{"image_size": 64, "horizontal_flip": true, "head_dim": 64, "width": 256, "positions": "rope", "optimizer": "nadamw", "learning_rate": 0.0019, "beta1": 0.9, "warmup_steps": 1010}
Rows from expert 2 of block 5, named by matrix and row number. Rows with one number belong to one neuron. Each number is 128 + 32 x the weight over its row's rms, rounded and kept within 0 to 255. All counts start at 0. Numbers have three digits each. After the name is the row's rms in percent of the matrix's.
# gate: expert gate (model.blocks.5.mlp.gate, 8x512x256), inputs 52-103
# up: expert up (model.blocks.5.mlp.up, 8x512x256), inputs 52-103
# down: expert down (model.blocks.5.mlp.down, 8x256x512, transposed), outputs 52-103
gate.372 104:159112134146170131111134125125134098128104095179169119070082082196115095092166074127135092201130154158152112107085149169163085133140143163156180133145150163
gate.373 062:145119119065116161153072169095085153104085120113079132129098120149110197139142082136114158197145128094165099125129105121105127149111120190122133122108122149
gate.374 124:132148130158093129104084106131193085104113129133107079158139102110125171122122182157079136111208115096110126137099075113113083088113135182042155100117113178
gate.375 053:097119156108108123116166172064120130134149142140119082147099121160119073174134103136191143169036048160196104137136121148176137192132155047119162154109126113
gate.376 111:134117143118084133092116095160153128130150059086097078161092078114061141123139190117194090107158078135140130142103164177136126122152137153138120169089138168
gate.377 078:079097116101097135150084088121105104144102080150112147146161161134117140109109136143144093117173079120120067130144062122183142065177137176126136139128151169
gate.378 084:134113141137080185104074126128118129112152107149103055114141102130104102142137102134184195190099102104183121221105112111171174110114160130153148133097111087
gate.379 116:138110131130125084156079147140153108124152171154116072100141154109097171126130134095147140112151122141202144157089096099091151122128137142126124158103165152
gate.380 122:076104162128169112121117102133182119121089128160122148176142117076065168095175141142126185146176122147127099154139099139177131055049094151099132107130108114
gate.381 086:146167132086122100135106100134174101124114112090078172093148139113128133103145094114103161156126149123095082140168129109161090148147142056199083131161118094
gate.382 090:133138119142189116135096158131053145133144130131143066159122119136106067143089108113177103122135139129154155200129168085078149083124116147156112135071108118
gate.383 081:127105169066100144119095062117152142125145106134103084182164128054136087153168131141106161148145111143178116160128114133133156112099146101164156073081120125
gate.384 112:118090137131092131101142158168171102078111058104127102157119094060128170123118158117144150154182152070108128169142160147084106150116128170123151153110091197
gate.385 102:098141136096138106130088163113068145076116112154118116114116147121106113115162093146098138197175155157145089176149075151081088162114109114107092132085132086
gate.386 094:084132132146119066123076101128156093100104201161168053109141169106103140132123163096128126119155123129140149117070085119082083088100071156145110133079149178
gate.387 104:162154098138161124171160120107119101149106134122104145108043115144099094157133112120151141170095089178114151151110138055165139193149169091109140147110142120
gate.388 094:171141138186188160175087081189127108159166114184115128102123166113123107101177113110129132157118130149148155096134128066201126164130094133147126132143191087
gate.389 085:124159078091113075132103123115133206122139181083085057095106171135142072135140103124155181167160192200184099137125119114142183107134121071138096089131098064
gate.390 084:121158060139136101167107098136113104109160103180164168107156154123102138146116121168141151143135144056151148117135056168127090139133132120157081117146114104
gate.391 115:121093092126125072170178061144139091098151156091203149102082159161134123156135198114135180125158121098077107132164128143143144179193121136096153135121115183
gate.392 098:110083096065142164168130113117090118080121158117133085133108144081110154197148113107109108210135084111160093130097087127115128152165155167159185119120112137
gate.393 072:135120109134142152127192175093068138186141127078166118185088143112134113130155112120138094115085102198119105178108145166119145107132136103079194149107167126
gate.394 099:126074177097080096116136121122136157111147120149132073090159146105160099144157075091136129149080116173102072108115148104139118175156210048117138153137147119
gate.395 120:130110074096142109194053142185102161099109138103066137133115084135123119107171100125120138148115136114159120140102077155135092147085090106091185103158163094
gate.396 104:085134114108120215152116089084093188088131159128076100100144103112092112124182087145157141218120130140163104203075113153181153124141137114129158128131149130
gate.397 111:096110157141158124089105098152173100104080138102119114160158091070109177125152162168095165138183120166088107121109134164121082105088082181122137134114138156
gate.398 097:126087116107175086128105176107132186114104052132153146122140084152134111091128135153160151119129176155110141193145145112071128152143092133110169119076145144
gate.399 109:150160075136138153185147069135117157162145121095110149168104114132087081115124124157138126140167080135133092165142135145190154203169164084102197177145134132
gate.400 112:166165113167126120101096133105171101176144113127137146101139124120089090128071129177143089126141102164139115146124083124171071093128168161147164095115115135
gate.401 112:084138111139075128124161137132137136071180213120162097161130103119139182137131093123167134175091142139145158157079145119128115094105141111145209124078104176
gate.402 096:140170104107100093155200107133193132122114094112122162114120081142109109140081086118134138150081113155089071189120142175168149189149141087131132126143077157
gate.403 104:138130148126160151125175078186138146157143094160129141102106092142082137116191117083137132162108080128110171102089161119144128156127109129181067164131161153
gate.404 104:106097125140147106152146133091112095154103167147104105078112118158076153090115114133193155134157113159186110140077078129116132137155162163144188206098158178
gate.405 099:132126076086127132128172154150093147166135125139098170143151137121063085105135116125143145081138196098113204184162133144091122158108149125169103129152074079
gate.406 093:093153081102110082140111213066090122082101180110137160154092089150154076160120112139097154172135186149159124168139112112101141115106094109097134104116114066
gate.407 112:183147146106137129139101112118163106125084082148080144097075038113090182112115129138113124103129154042108100186151126162131085206102115100103149133155110145
gate.408 092:098101122086086081186115163151093112142154159117103144120113144157099122144148151128141122129159120183194131124093106177119124132127091133138093185138178142
gate.409 094:135150108141180091204100099101046165127109156083124144100093120130110142104107096059143084153057125100090103135116137170131102102111091156082160055136114153
gate.410 084:136156110139131132197082088103105129141138149106138144102121134115065161122164118130148097150110072146154075153129075149137092119218193135088128085126136133
gate.411 106:147108132117144144136161104148125147149123120175138064116143155126110117164145075086135137183163096146155138153104072130074155108153202116148119146111093122
gate.412 112:178103166169178117135129102205156111157146095107104079127098088068127097083170101084109109142134100176110174115182194102162133100134116104121133149148165098
gate.413 085:066154144056107171125161104131165134086154077195117130112154147134099162081157116142148140118166157100173129141152110155110122132127179171171100159055095149
gate.414 085:109169093109119072173133142108126156153107227085191094178119106153093077153134106107104139146114151120132130157087097138083097091081132135063193113119109153
gate.415 074:139114119105150106150142157118113140167088134048114153148116118111124168142164069103105097113123103154092110098125140150162109134093133114130150118131139156
gate.416 126:095136130114103183114165173102094216092197116144181172204145145126161080179119101108131036095149186143054158126149158137120131094085130154145137130138071110
gate.417 098:116119118145108115151081102176115126082138156143138116129132119095077176149072147130145134130162172085117132121052094113096137092113073180112105151143141141
gate.418 109:138131137095103105168129136159155102124157106123135167117085089100046127126112145150141080109140094129116063156161081152153153119183145119120126173093136146
gate.419 141:156088171154151100133131104167176094137118127219172097114157086125156134088154151030117105130111102133112168090132164141177131110111147153121149114114178174
gate.420 130:094158100138095175139143110113151149101141136128182144108140121137125129136127118125122049123167139076145081105088124168104121089093141184124177103121107142
gate.421 083:107113103093140157176142126139106084108065118145130116141099134101093164129144080108123116189129116054127104136146088170093160139112131199116140124115121157
gate.422 112:134068150122126161114134130149153149102129117121120072154068109151090147074191113163179166175116126179184113145068166165149086118121147138132219150091153190
gate.423 095:059154107025094128176139125113115147059116117122129117150124095132115126158130181109126199151142092111187167133086119132099172148125092135182151137078132144
gate.424 086:064126116096128164165149152174154228128129123107112108173117104139101103144126123111155138149111135175175113178094156151119120096093118115112159097120063146
gate.425 062:150153133104195144129136101131110137156140111113148184096079091114112080045159108096173094125070141150100124196115131157134109132147159083070131131095148172
gate.426 093:157103123111133128122149131107110143092126146134159117119107134149117135097173085068143093160208139139094137156176115146070097155162174147087158132056131184
gate.427 095:087126109083164163157096154142133179116058119182111111059157114136130169074163095176140139188124162145156116109068139091099110082112113163171125159114165133
gate.428 106:114140158074100084145102151073171088107143139199110155105148079147115111168065115112149139157134065091112149162136123144152124082155140175188096178124081178
gate.429 104:169125140176180082165086090130111111178076186162169100149138168103096130103133187115102130139166077139156149130141137141128111092117110189132142123121118134
gate.430 106:139127147087128179193098142129096202104104103064148156131100127137148156156123116081123100169096104079115046131135154109132165115189151135102127113151152130
gate.431 088:130136108094158137142131107128081121112179136170122169090118094158129113152129078121147112165086149117156157147150146153128190141143151068181081108109112144
gate.432 047:112129130124130136207111123105069129113107141161139149125100095103090148131129103116183117182149127133127140151087121097143127143122108154133148172102177171
gate.433 120:156145123064116178128134159091167138129090092147101155109069039156065176117084087143133155086134170062150094216179109141156117150131161111143179143106069149
gate.434 122:147139120142135096190121114112109069145126079111054163103075130166105096132114146161142132157115037124133080147197124120137146147198185159099139128106151122
gate.435 075:153138136173196161119120142150111144161140168126168065166137162085049071164117101143166140176109146129148131184117148143113069112128158144183166155098092144
gate.436 096:147127121132147127166147106119117136158125127093156151160116162084087146083161103121130113154121097150159116136154069089182205083165119074092150109129188106
gate.437 103:071098140043112128159118193149150126104096162181161120124122122109108149130090101070150144141148152082154152161091075099079094086158181173170148195115139187
gate.438 106:108070109113145078144113167147107106101121121150095101117107148192133032138165087124121141169123158158149096146158095119122096154159180150141153107128143099
gate.439 108:124133164143193155103119157108079187131169175154137105088079148142106078172117112106165136141116177166163101119143155097151099149146121131197133126098143106
gate.440 101:128138121107153191096120078113152170132128146098131085119077154072114126110122140083151115160109125153170110133119112151172089110182139132191117083105130152
gate.441 112:117111159144156138134135139105131145133151134197209149135181159099126117153140109154116101153196175127101109096125137157096133055117070195181087165140085115
gate.442 099:086145092112097128135107147135108139122202168167108127127114051069018118190112137135143072146153104092135210176082129103136158144104094124141124204108103135
gate.443 084:105112095045115120222076172140125162127100128113108163121125099104137153071180168121138163128173201103151130102146128112119150098125057131117155081179163088
gate.444 113:125180062127136180160139113143138131150145136117122189086122163098114160201115102156117134134124119120145106126140144110119181166135115180180080095112084158
gate.445 113:149131154090139093226058111134093132136186195172131087102120113140112123154156170058169117157108082101213167129112089116164173137178135074138126102119139114
gate.446 110:147102151152162103081138129100181066170110147209185063160100123072135118125112127145130114100130170145123138136107092128150098120143148103126148186099121165
gate.447 103:117140131126129082188100114120146146068096158133170103135116076121120113104156172057119149167125130099131117144123127111109114109101128153094136129132173168
gate.448 091:140097160110138114155146131153153079167138107092169186191086081102041150111113087136141113128131070145101108194111102165133102095114152103085143158146096142
up.372 104:105154084078060196152137157133090160080170182060094168183169142095122178148128169131138147114125072096106150138136105114094179115096143106096073107108095135
up.373 055:080116102096099152119182114101133148128126136122126132150130156223175145160132148143148164133195144135180122106155107117163165119082113135159145105140069151
up.374 126:093127160155130090123125141118141095102149175178198086113141155091155128135117142073109142103057163090152172112108180098105090123116108129162111140134157173
up.375 055:134124192126166068132130142136160093155088172132129084131105138116087167082150142129109151147142161120155188136118190112088118138149065142137055156149126130
up.376 111:192135111137156125148137166131088117114073155146123126100143103136134121087184068096098111159095144125094201157120147146085144187061107085043103060116160102
up.377 075:089126103161152096083120099068112076135116143197128129097129177144078188143099226160118186140122137147150104124113095145152115121151127208181117133121119134
up.378 078:113138129105149093132126169148162100191074074082132159125102077126110112123120119118102095112148137136122148140115145184162147133133080137077147159138181153
up.379 118:134167087133127185138138112168133118138092081095119193174105077135082079119138120152145153152133139115056113149174123165176087107108151129117154083156092096
up.380 130:053115133128140098092098156106171129117103153141098107159123147127129152145069179168127190113125101137096099136120071092176095082140148178130065122113098168
up.381 088:135167101118129091142102113112167106113111102117127146119109153124144129126127131093132154104130171117102093147171129165161054138124180110172149094148071105
up.382 083:078094154093110099133112153092125091105096143136162166091117148096147096137145160138118105116087171132177100061139129137139110071137110125179150131106199091
up.383 081:165204041100112131170161165151132135168176121080078188080106085183102124157092124144178100160132172155148146137147163146124158160180080120167102127150084083
up.384 117:063121101063059136130203126115138154084100129112097114108120107173100125104124101145127140140207149158113108170112087164067159151161140131133114173079096114
up.385 101:147119164159123102129150141153150142139133123091050117112111155101112093127135097148084098111147147195126160147161171119111166162094083041090066157139151088
up.386 093:134115112097122138124151130144069135138173089111098160151096093171126094174141129146161119137087112161132147133126142152139140169133164109147130136141110102
up.387 103:154103076127163129181098045129108120082087109100143142117135093122149177113154152102083120148138141088118101109119097142110100162172126158149171131112147132
up.388 098:109101212072103129080173154161172138115094088166072104161122103134145118128156121102149218151128110151118117133168166155117084197124147097140110192120129152
up.389 085:108153060155127136095163132130105134128125106117132191100116134148117031079110135164161091059120191170138174187161137140152150094110087114152150152142103100
up.390 081:159146178092117116098057165157143124163125169153149065110106104138109144130096123072139105134132130141163121134083140090119116065144121137160164188091149193
up.391 115:128096084133148138154186072102114126190108153114136149095086152152106111097114130153155123118119145162133098116139107141168166129172159131140158162105131150
up.392 103:116136126106113065162084157121127173142130127066132155137067089155142118098089146066171091094086109131119123136119149137097105080155129144072114128117173164
up.393 069:179154097136123009132110047172118115129153117144153157080109138108139066142184125096109107089074182172089117144144169151114119191158118069137101113136151112
up.394 103:119097185106108124083146153101130157111090099201167053181144144143144077122152073090118128086160156181130127162143106120111119125108197094119162134088053140
up.395 124:126143134149108088176056152165137149123098124109094132139112138136112145094125121127119129132148096104151107095116070143120065118072121148066162090182152111
up.396 109:133106088155140156081174095127150093107109146175165122136181185122143187099162129117080176122109144102135152139139112159126105165101129139186135102156050116
up.397 114:145132131116112118133099112090087098139159147128142135050144174118175123168137143114088122159049145079165143137151102108104128178176115123116130078123173124
up.398 097:122126102079106109161206168125118187090119098091171087167081098151174107109143132064123108120115138158150197122134149050085172140166136094095138113073124156
up.399 111:073132099070119130168131156125133126121158159165146135121152140103069180169155065097114159170131153090171161128108092117100143079118092105172082112123114089
up.400 117:148134128134149139123102125153109130130148094116152121103140151074213124132113146133105098120059128134098139104132188120151094148156125081176152102183155123
up.401 112:083144091099104167118149177131149213082124093118104151122101091133125133109107108139141137135154159204132069151099150160121080145121137141145187143114136146
up.402 094:122132194152129036067187153136149094119145138137128115089159128087163111120080121125090108127048144151052108162144171168132123138141156109078089156152134148
up.403 098:121125104120117097122097190125098102108130138096142123148121139152144122155072090166124106104127164140158063163171079165153091100127152118080189100117105131
up.404 101:173165105107105159153128136186135142145107107068123167189095113146088084144108110133153133111123174079092133180151176154130128133121126072089081082141040104
up.405 099:122135111088087149135153160126136125121071098144102109162131111150177142148080123139118194082113155108133163152112138183068119163049132147171160157108099149
up.406 094:164175087102118079162086144090152108186098171089136156126098099155116130121110144129086141155152120115187103091125057078094131122193094165114096071176099110
up.407 110:069072130107096171101166156129113171115178150129158121173170198127181100142119107095144130138154103178127149067107118101108187032136090161178093128093150131
up.408 092:117143110146164128181066059142137113139133081153130212113158146123093197101145110135121135124139120080114099112137073082141125100135105172093128095161132128
up.409 094:156134142122128180164119176108179140145092097138170074167076098132139152065178127100143158126156087127160113093181111071163109075096132121097215129132162148
up.410 078:155124183113052160116138156154180127089133085076136161144135099153159104132100136139126114111146127085099112080138122096105131110112134144142084128127137089
up.411 104:153131142128142124124111090173132111177123084157099089141147106145076123136140125120120157166203068119125152150120062111134140149138154140133142153151104135
up.412 110:108171114139147065113100121144102184125184172044088151128136130171094149216083105185145115123114154166129122203079146147135110154112079108114117093123046092
up.413 081:085124111129098147106152086107159141089117149120145104133125150135140153103210106144118176109173131133168126115132051058137155143069177107062139074121116170
up.414 084:093079156090116195113220142169185104116070106193157089125130152103131205033118076108131170169141099095098103100146132103088139160170164137129092178138146186
up.415 066:116096113112104192088121138165220147141127089112133166122169104133128139068156066180117165092166139181175116109146109119180166138081108059200119100153114127
up.416 118:195150143118201066121115135143154082202081108110154098083088126153108109078157109161134177187105134132145089151174124151156095124130097074136133117121120095
up.417 092:195120171157146093101112127132104090227099127110142126088104172112091128086123136103142091119141139132089143102148098141132116090168121137085087127110154097
up.418 102:185138127171119085152145098168171093151154094108081219079127059120074131129104121167128076089091083117082098138152139131187183137184152102098083163145143117
up.419 138:107135112108095127128118196108114179133169180048172098186104174140140133186078121116166136107113144138126113122094108083117096060156153128116130130118093084
up.420 135:157093190127192068103127191138081103186113153162109088153098156130085073135119110073168146120065142191104164194161137126159117108157137043162092171098148069
up.421 076:166144116165180125131176099148060134149127128100095158091165206129120099111147076142129131176127116148129156161160153181157143115028082113120148069147089084
up.422 112:171113176154172195111140109120133133128065103109127133100103071168133172052155102139132134136118134141152099105118152112149080128101139138110200113133164205
up.423 095:078134169102125081085109117107103124120181181178144101058153148156161092168112172106127097127070157166132136105037125149124090110146096124198107155128151144
up.424 082:121163123110103169103152146109192163167186189092132144150137137134143132185120104152095111150127129129081105097133153137151108121129165096162087086144063107
up.425 055:135188135133156059107112096122121097195127175118159148101125164113163104103153143067070107141064130087061186161181159105143106105159141070112047053117136150
up.426 095:188139128155174156127148109097054142103158137114188132074095167181200102087165151111104090092082136137116108098189161133133104131151150120104130092117182137
up.427 091:165156157136155142135079085162127100140168125080075149121103080140101101135115160090148090076135080137119157148135172162219141082119122115093111107111132146
up.428 110:089102137136151100141142113120125116152078136119152067137132155144134096087148155119148148148123114163201108123127093106160130102181114132069197065125165119
up.429 109:161122143133121132061184112066148120123115080153074129175132168151132147129093131179137105095212105097117126168195096113142193167134128143145129151112148150
up.430 107:147176101149112091126130115120163148085136155151157084123116139159143108100199172077097160148127122139137148128129093129094124221104147055087185044100122102
up.431 084:151044099172129164100172104162112090057125104121192126157122180110165180066167116117152111113145121106100133118179123107113145134140120123142114158106107098
up.432 042:110119115197119129118135185134134144114213133142173097167165169065150134132165098130092113127158103102128188145149050137147094151087173098102106103137079121
up.433 122:085093097155122146136121098139082163095177157109166104154169194092178084171183170113170102175112070189143166069071159095113166105132096138129096135115178118
up.434 123:138116082121065144155214154092104133125163101104131171101137151153190083168106112151142085068093124122108101089164183099093233172159146096142064172113133131
up.435 069:086101176075104152122160108150101128140110118112183142083155117112175156125188100089118120157175116139114118070162093157103152103194173138124109136109138085
up.436 095:132116101159164177094103174100121164097133153159182096146124132139161146113122099094117112140161147125118144111128182120099080079107113144134140121097096143
up.437 102:118172100155121175146147083102068164118156134071117150189099113129116125158172116172153072150079113154138118116099158128160205192089072098088138106121137125
up.438 106:097088158151140103100164160101119106109156162140123112092151187208180073163133080178123134169106129181152131124148150110129154108127119145122142112115133098
up.439 112:170154147142189152148133152130148174157079113101100151111109101172136088089155074132169161118042146154125121183154222149129128138070107093123119085107104114
up.440 097:119101109121142078156150148139129056146077143145099168142111076143047128169131185181086197172188115109085119180114111110075123133157081152077167191155068110
up.441 106:124126082093073140174097100127107140107148114090050120123090106149083113135194134127144157153126119125186125163136094121157144146083143057140171096117172061
up.442 090:093126115102128114158131118166145160146064120083153133182132205174168128099119154152133225108114125119170087035105108114111120083138143142123132054153143115
up.443 086:131158095136086086133153108066124122154148126118080189127134119094138086151158133168126120110147150145150166132143137105134222206153078108115088106175116127
up.444 115:135099137061037171151102155107131147072135047095070118139101106104151133139127114165128165140095094098192076149144114104137161166156135103173137091123110162
up.445 114:106142089114101159046171143090187103163068090102131136165116120086092129107111083162126144143156153125060082172138116147112113096131143132135140171129110142
up.446 109:187175110113149140163125143165143151160091131106099176150114130156067148070123162138138133101138122112117129098150145160128104113105049136097111093153135134
up.447 099:149135121128135182113168171130117118158143086147103154109107163091111144123102046171160116089093142129112131148133138161145152105185155087158099161113098106
up.448 089:056123090111115162153078145105093178081117123132128086097108184169103137140117173111173161195173134090202157119108089105107139139171125190191147119078142128
down.372 104:149159107217155146141166129121129128144159126084096134068106138133175146040148084121132144140098116149104137102102111068158141184116138067107090115176202101
down.373 054:173135104166117067084055174132123116132104103121102152153115113130067153159085156144178118133102117169142141172146115222089075134103092130062167120067072156
down.374 124:162086134178092150070099159156165107128164085088082140112121121146115125166075118146140121084151166101079125132156150162142138106147114124108117189172075085
down.375 051:157162122117121110162102124112137145100151192169131121117201143126184182098150155107136125178160125107086159067119126086143107166161128095135096142167161140
down.376 113:146123191136134166078140111129139168084109088091130128156121106077139118075073132169165132161127130128113061157190208159119124153153134107178099130128169123
down.377 074:155132102138187095143118089099066158138141090168129185103133164198144127112157139087184099106122118167111095160186097148161172137151166096109120112135136089
down.378 081:116114144113150142118150106164155153155074136113129052184118138077121139152110114128086143157153126122143137083094122069108117153127083114138155151102140116
down.379 115:076151105115125068182152102121087165087135140113136125121118085109135064125116185142124123165091127101153142137169149129066126168140171136098119120119152152
down.380 131:119097109143136114109098098120114075167107137118151036134117172144092138089148165159170162127105114093185159090067038082135102103174169115138123156120131116
down.381 093:111076146081133121130163132113132149109119141128184169198140127128116147156104106114098167108151143122135148096129110091114179088112121080134144172171117118
down.382 085:099089148064056137114151175113186097136116145121095122188144128145106110189118096108085123082200112156115129104097113104147141093122124130109112177156074131
down.383 081:088145109052080127050125180131166150086137133127108088173135114106140090112114105126130183146105151143136117137161172156111107080077196118102115081032097150
down.384 116:160141148095142174128122112153144146120117102127095183152169077166165160110144114125158169137088062139173147161169159123137148135123153083145146051099086113
down.385 103:129147192171086064153131105132146069093107114160137063116125115121139112116154184107088114175133069152170125140114100123169118135108110158068131122103138141
down.386 102:038197090094135069197149117107100139077120178119142136129131112136143076105145182114109135171095116129155125132150143131076100153124127153113127057105144147
down.387 102:130152148127147173089101190112160146132110195176116072128133099102099153090146085070104146132120157107132154135160152127104061105097209126142130119125134132
down.388 100:102131129095152107119124083078073132096143129084130133122075126147085091116132125174158139136140168126142103147093153195083131117122116182149132150106186183
down.389 085:074114143092082150148148114151157148072144102145115100160032139148114104114140138163155162152125077195182109090103154141138135118130094126122108147098132140
down.390 080:172134104170184064153113128182094114143097152126160152095112146142159096075160192124160100094047177131129132137164138139111067154161099107147147103151166083
down.391 113:149126135072129139166137109091066123119091118120142119116082207171152149119145185156123132157183095178116089130148099121130150150219176159124122100123132152
down.392 104:146143177100157159115163112126163128153070111129157105188104139118155106161086147128079150125133133119077087135150152120083165119124103109128174144110159128
down.393 068:163113151124125169112122115167147154153126103183155119164133144110078125090147143128210145097119101120177174120115106125162137090101123133091178093104121163
down.394 103:143111158156157159104096135106132139141103132144143139107159081109192151128090164111104158111097166097108117094204158118165124090140196099148125138156133103
down.395 118:109192137178201087123153105115153094195098193123169152134135074159085098186104102137100141127123142130132059200133118128118071129099166151131168077154078123
down.396 110:168156165158101147125086168161163091153173111145106175079154118146152145057121107135163103116113135138123134148177142149164074135114170109135077099147096128
down.397 112:163119171173139169141126120110148144122092109092106197126131093127113127157051142195102122130166138150115107153141160158154122168109082147137160121148072133
down.398 099:127119148139093153087119103173178101143141094125139148084144136128100114086123169185129131141086100131121079161142192208234103121124118095191126150104129122
down.399 110:101168111190152125100083143138171133157198128083166107123143102133122135186054122058103091108119153114126171140175169151139106121118103095145132141144066126
down.400 117:073123152183078173120153196101123145093088113141131108158149171116103085154132122136095129178207160143118127141137145148125139146107137129103108162156124098
down.401 111:117122140164143155145111106095095122128098132151129151126162196154124128151144137126106141163185078176118064112102143151161147142145115157157115138174128107
down.402 097:182141185116115139112105148119057121104152141171085116104122185118171124124196166189156133157125127144130118087107138102106147089161103132136081126138157115
down.403 103:163155105195130123147071110125095111113149153137093170072172115135152151091126148157125136128163091105126121110153103096176104133137146111127084090144124083
down.404 105:069161075157130160126122109136172122097154121133113125083129081058128140079113131158109206186121166076130125104180142083120118168109130087149102175158170117
down.405 100:169130103088146167149118120098150175130116116120136136163101147161127160114159085090117091123087151114071071133210161104154178103150146063151120087115095128
down.406 092:127132142129129093057126096167181155183093103120107129141119105146089077131066110173140092113072145182125089205136170147140111116124155102142128122088082105
down.407 116:129114148172109074116127163174154105094106144119144070111120115104134119135070167079067172132116090094128127126118132172083062155101108184039121136123145133
down.408 090:124137134171168111109090084104104120140149091134119139065176128113179101139112146135137164092061155079093114137166146131134121139117186089160102130170156072
down.409 093:131166144183141101143092112140125101099143098143079170110175115081208172138167145150095113113130121148057137120177178074167124145086069097116071174170150121
down.410 077:137122073128054143141194106142127128091164167120166149091118142157195175137153140139133132152139108173076107147116139166084142182095097128091069105108148133
down.411 099:172094102082094160162196090037078139145074140164160139146129150115112112149177149148195117165185079118155158153146057076121209165184155125165121118072134163
down.412 112:108123083147109171117071127134155096154150063166118135099158106117115182042192154136194092122150100138144151115132083103204082106131184078146101157168156147
down.413 078:110100131096121183124136146088094125193088160127093158146107153138074146127088066196149145159179115134134063146116079118179142077121119147156101136195149109
down.414 083:114097110115075176162148182111094129090101095116160133106183144118165174110192094078107103121148072109155195057076073106145164169130125117130099109119185175
down.415 066:168113099146151176097142141105041165160156127081175146140099153137119100150171084135194131140064122139136131173109151111143174072131148100095107135128090121
down.416 124:090090110146081166086140148105087170093129111103107163163085134144129094201062164123148132144183077176152138132151114141146148096137178184104147113108104113
down.417 098:217074150137115110128132158077119090163183107110110145121109109066149132196156107122141095071127138096090163105180120089116179140159170057110088194127150076
down.418 108:107115137139184093145094105117071157115160121179141148096103128092120086084186152165181114120090122142116093163145155192177101100101129153087163108086162180
down.419 133:156128127082135172168100119173174106129104112128039112109141087129149187050143075142141213157103130108176130125113112113170129136113132090141086130148150143
down.420 127:115125107115098184115183173120115202131144144066135098255092120110100106181093065121131074133144126139121109161123134097134147107098146131135160157113116106
down.421 075:073132123189102139161115134122098131088107141128134101125147095101132140151133146121159161181160057150165141120084095109142116165154158158115139130155091148
down.422 111:075108093108123060166128143107027160089140185127141128124074134141082128135193176070185069148132113140111139142056134152125087134181123182105130122131185139
down.423 096:138140154205158095055105132097086074174117148124150087134102130150085079130136095125109113098132158134113117117104073098149116059104169136046140101166160083
down.424 082:190133135179119095060126131117104043176121136133173159131144140157126106147084145110080108044165161106103131141175103146129098096139153160133136113130048070
down.425 055:215151116092059128156147103115053148109152121138136154051168155146129151175133128157115105158166071100124149089087128152112190178135073149122062104098098136
down.426 095:201114198125048114085127158132152067129189102159079079119185163107105156151134096117105134128167083099102188109118135137129164144102118074096042188115133140
down.427 092:075151135124148126130206150056113176115100166108153084139115097103186120176150133086036107079155169140119159075138147097077157143125142130121128131110142143
down.428 108:112127131155160089149116075115074137138086161142139147148119150109127132125096168183127116100164126131152119102110080104105098116122115196172123165132126121
down.429 108:137146087108109123125153084122113137089154175114191118052105117143126103106182157090134097233124113132132122145101119139092125171158135123132075099111117137
down.430 103:162157098152112116111089127138092078172164173153098153140141135088055126190152090121160117159163071149130202137115077083135136132101136093095114113146128071
down.431 083:153112148187135153181109116116097131139172128165142152104159128142104123144113110132214090132167087122141145113107087085158182112156127145144149214152135147
down.432 038:147143109151123115097170134107068110115130084138150147188137130103081173148099105134193111087112153110112169129050088140178166113155053183108146158088166182
down.433 120:124095160150130110132139174152148093118089144115167073120120129123131125153079120059058171133102080085158119127122110165112084154101137192043157124115158147
down.434 128:158122083099121139131137125180096189085128131104155139140060175187144135116154109120165139149060132152133073147129148167129097145108150129128173058119093114
down.435 067:197148105176203101121087116148128142144115154142150153109114085137121160158142125094141077113112150148082100153198153134128107099087109119133219098124118074
down.436 102:137120106200093134130169176068090141117118154088187142187133178136138159187113083128120106161177113109100161081161145073071196105124101128124118144124099104
down.437 098:119144122125134126157159123074106149133086188131168123177124154204104078146126154134087152157206138133187118161141097087134171099129109148149158114112132109
down.438 106:126122124135131100131085060188144140107147073098150123127078145142132065116138192135170158138103108165149053166194159149175123128179168137123134129107066094
down.439 110:112108092068113142219163107128142135150120082071089147167067123115073104112156120103164132133169083095143103102080089069170190124174153130134100158163187154
down.440 099:213154138138134179092093094131158099151159092090130139089138110141143154060165141140169159122117125113162134158171146120186161107129115096177108082088133132
down.441 115:112156158116160087037165167116128093125134181152164126100101156105147081177055163148078140100151116185142142142146127149105087098115135142126090109079100115
down.442 094:165136137147125104129107106113121128126077130142127190114125094123116094147053145192096133108169107109123097167135110152105110130134174186125167121092089169
down.443 082:115158128121104115126197120188166175148146104124125182149084099182092076142102133144155128121090133152146116156117185154127140140096132152135161115119112113
down.444 113:089130123106101139092114146158160105150098157134114147106135135104137096076086105193099173096083163111157135109131157175129076047085153136162139073098086154
down.445 113:075112161131157100131145083147136119076154149175095095027171172106125154112086164119075147137099133065132098086169174160123121124163121172137084136156138117
down.446 111:128121100173132118143143147135091109101173138078119140165089176136115116122175074142126105094113128186120165087102135098135152122062027131112090148105161103
down.447 107:148192129094150137198096102100066134120129137165105142075145142126192139102122180142127155177136106113129118111138089109117112152155072133131106080120154150
down.448 090:139123100149118153142131146088123101158104151115150150161165125168161173140064136090128122132187089123117178116163098067140122147153147114153119156158117084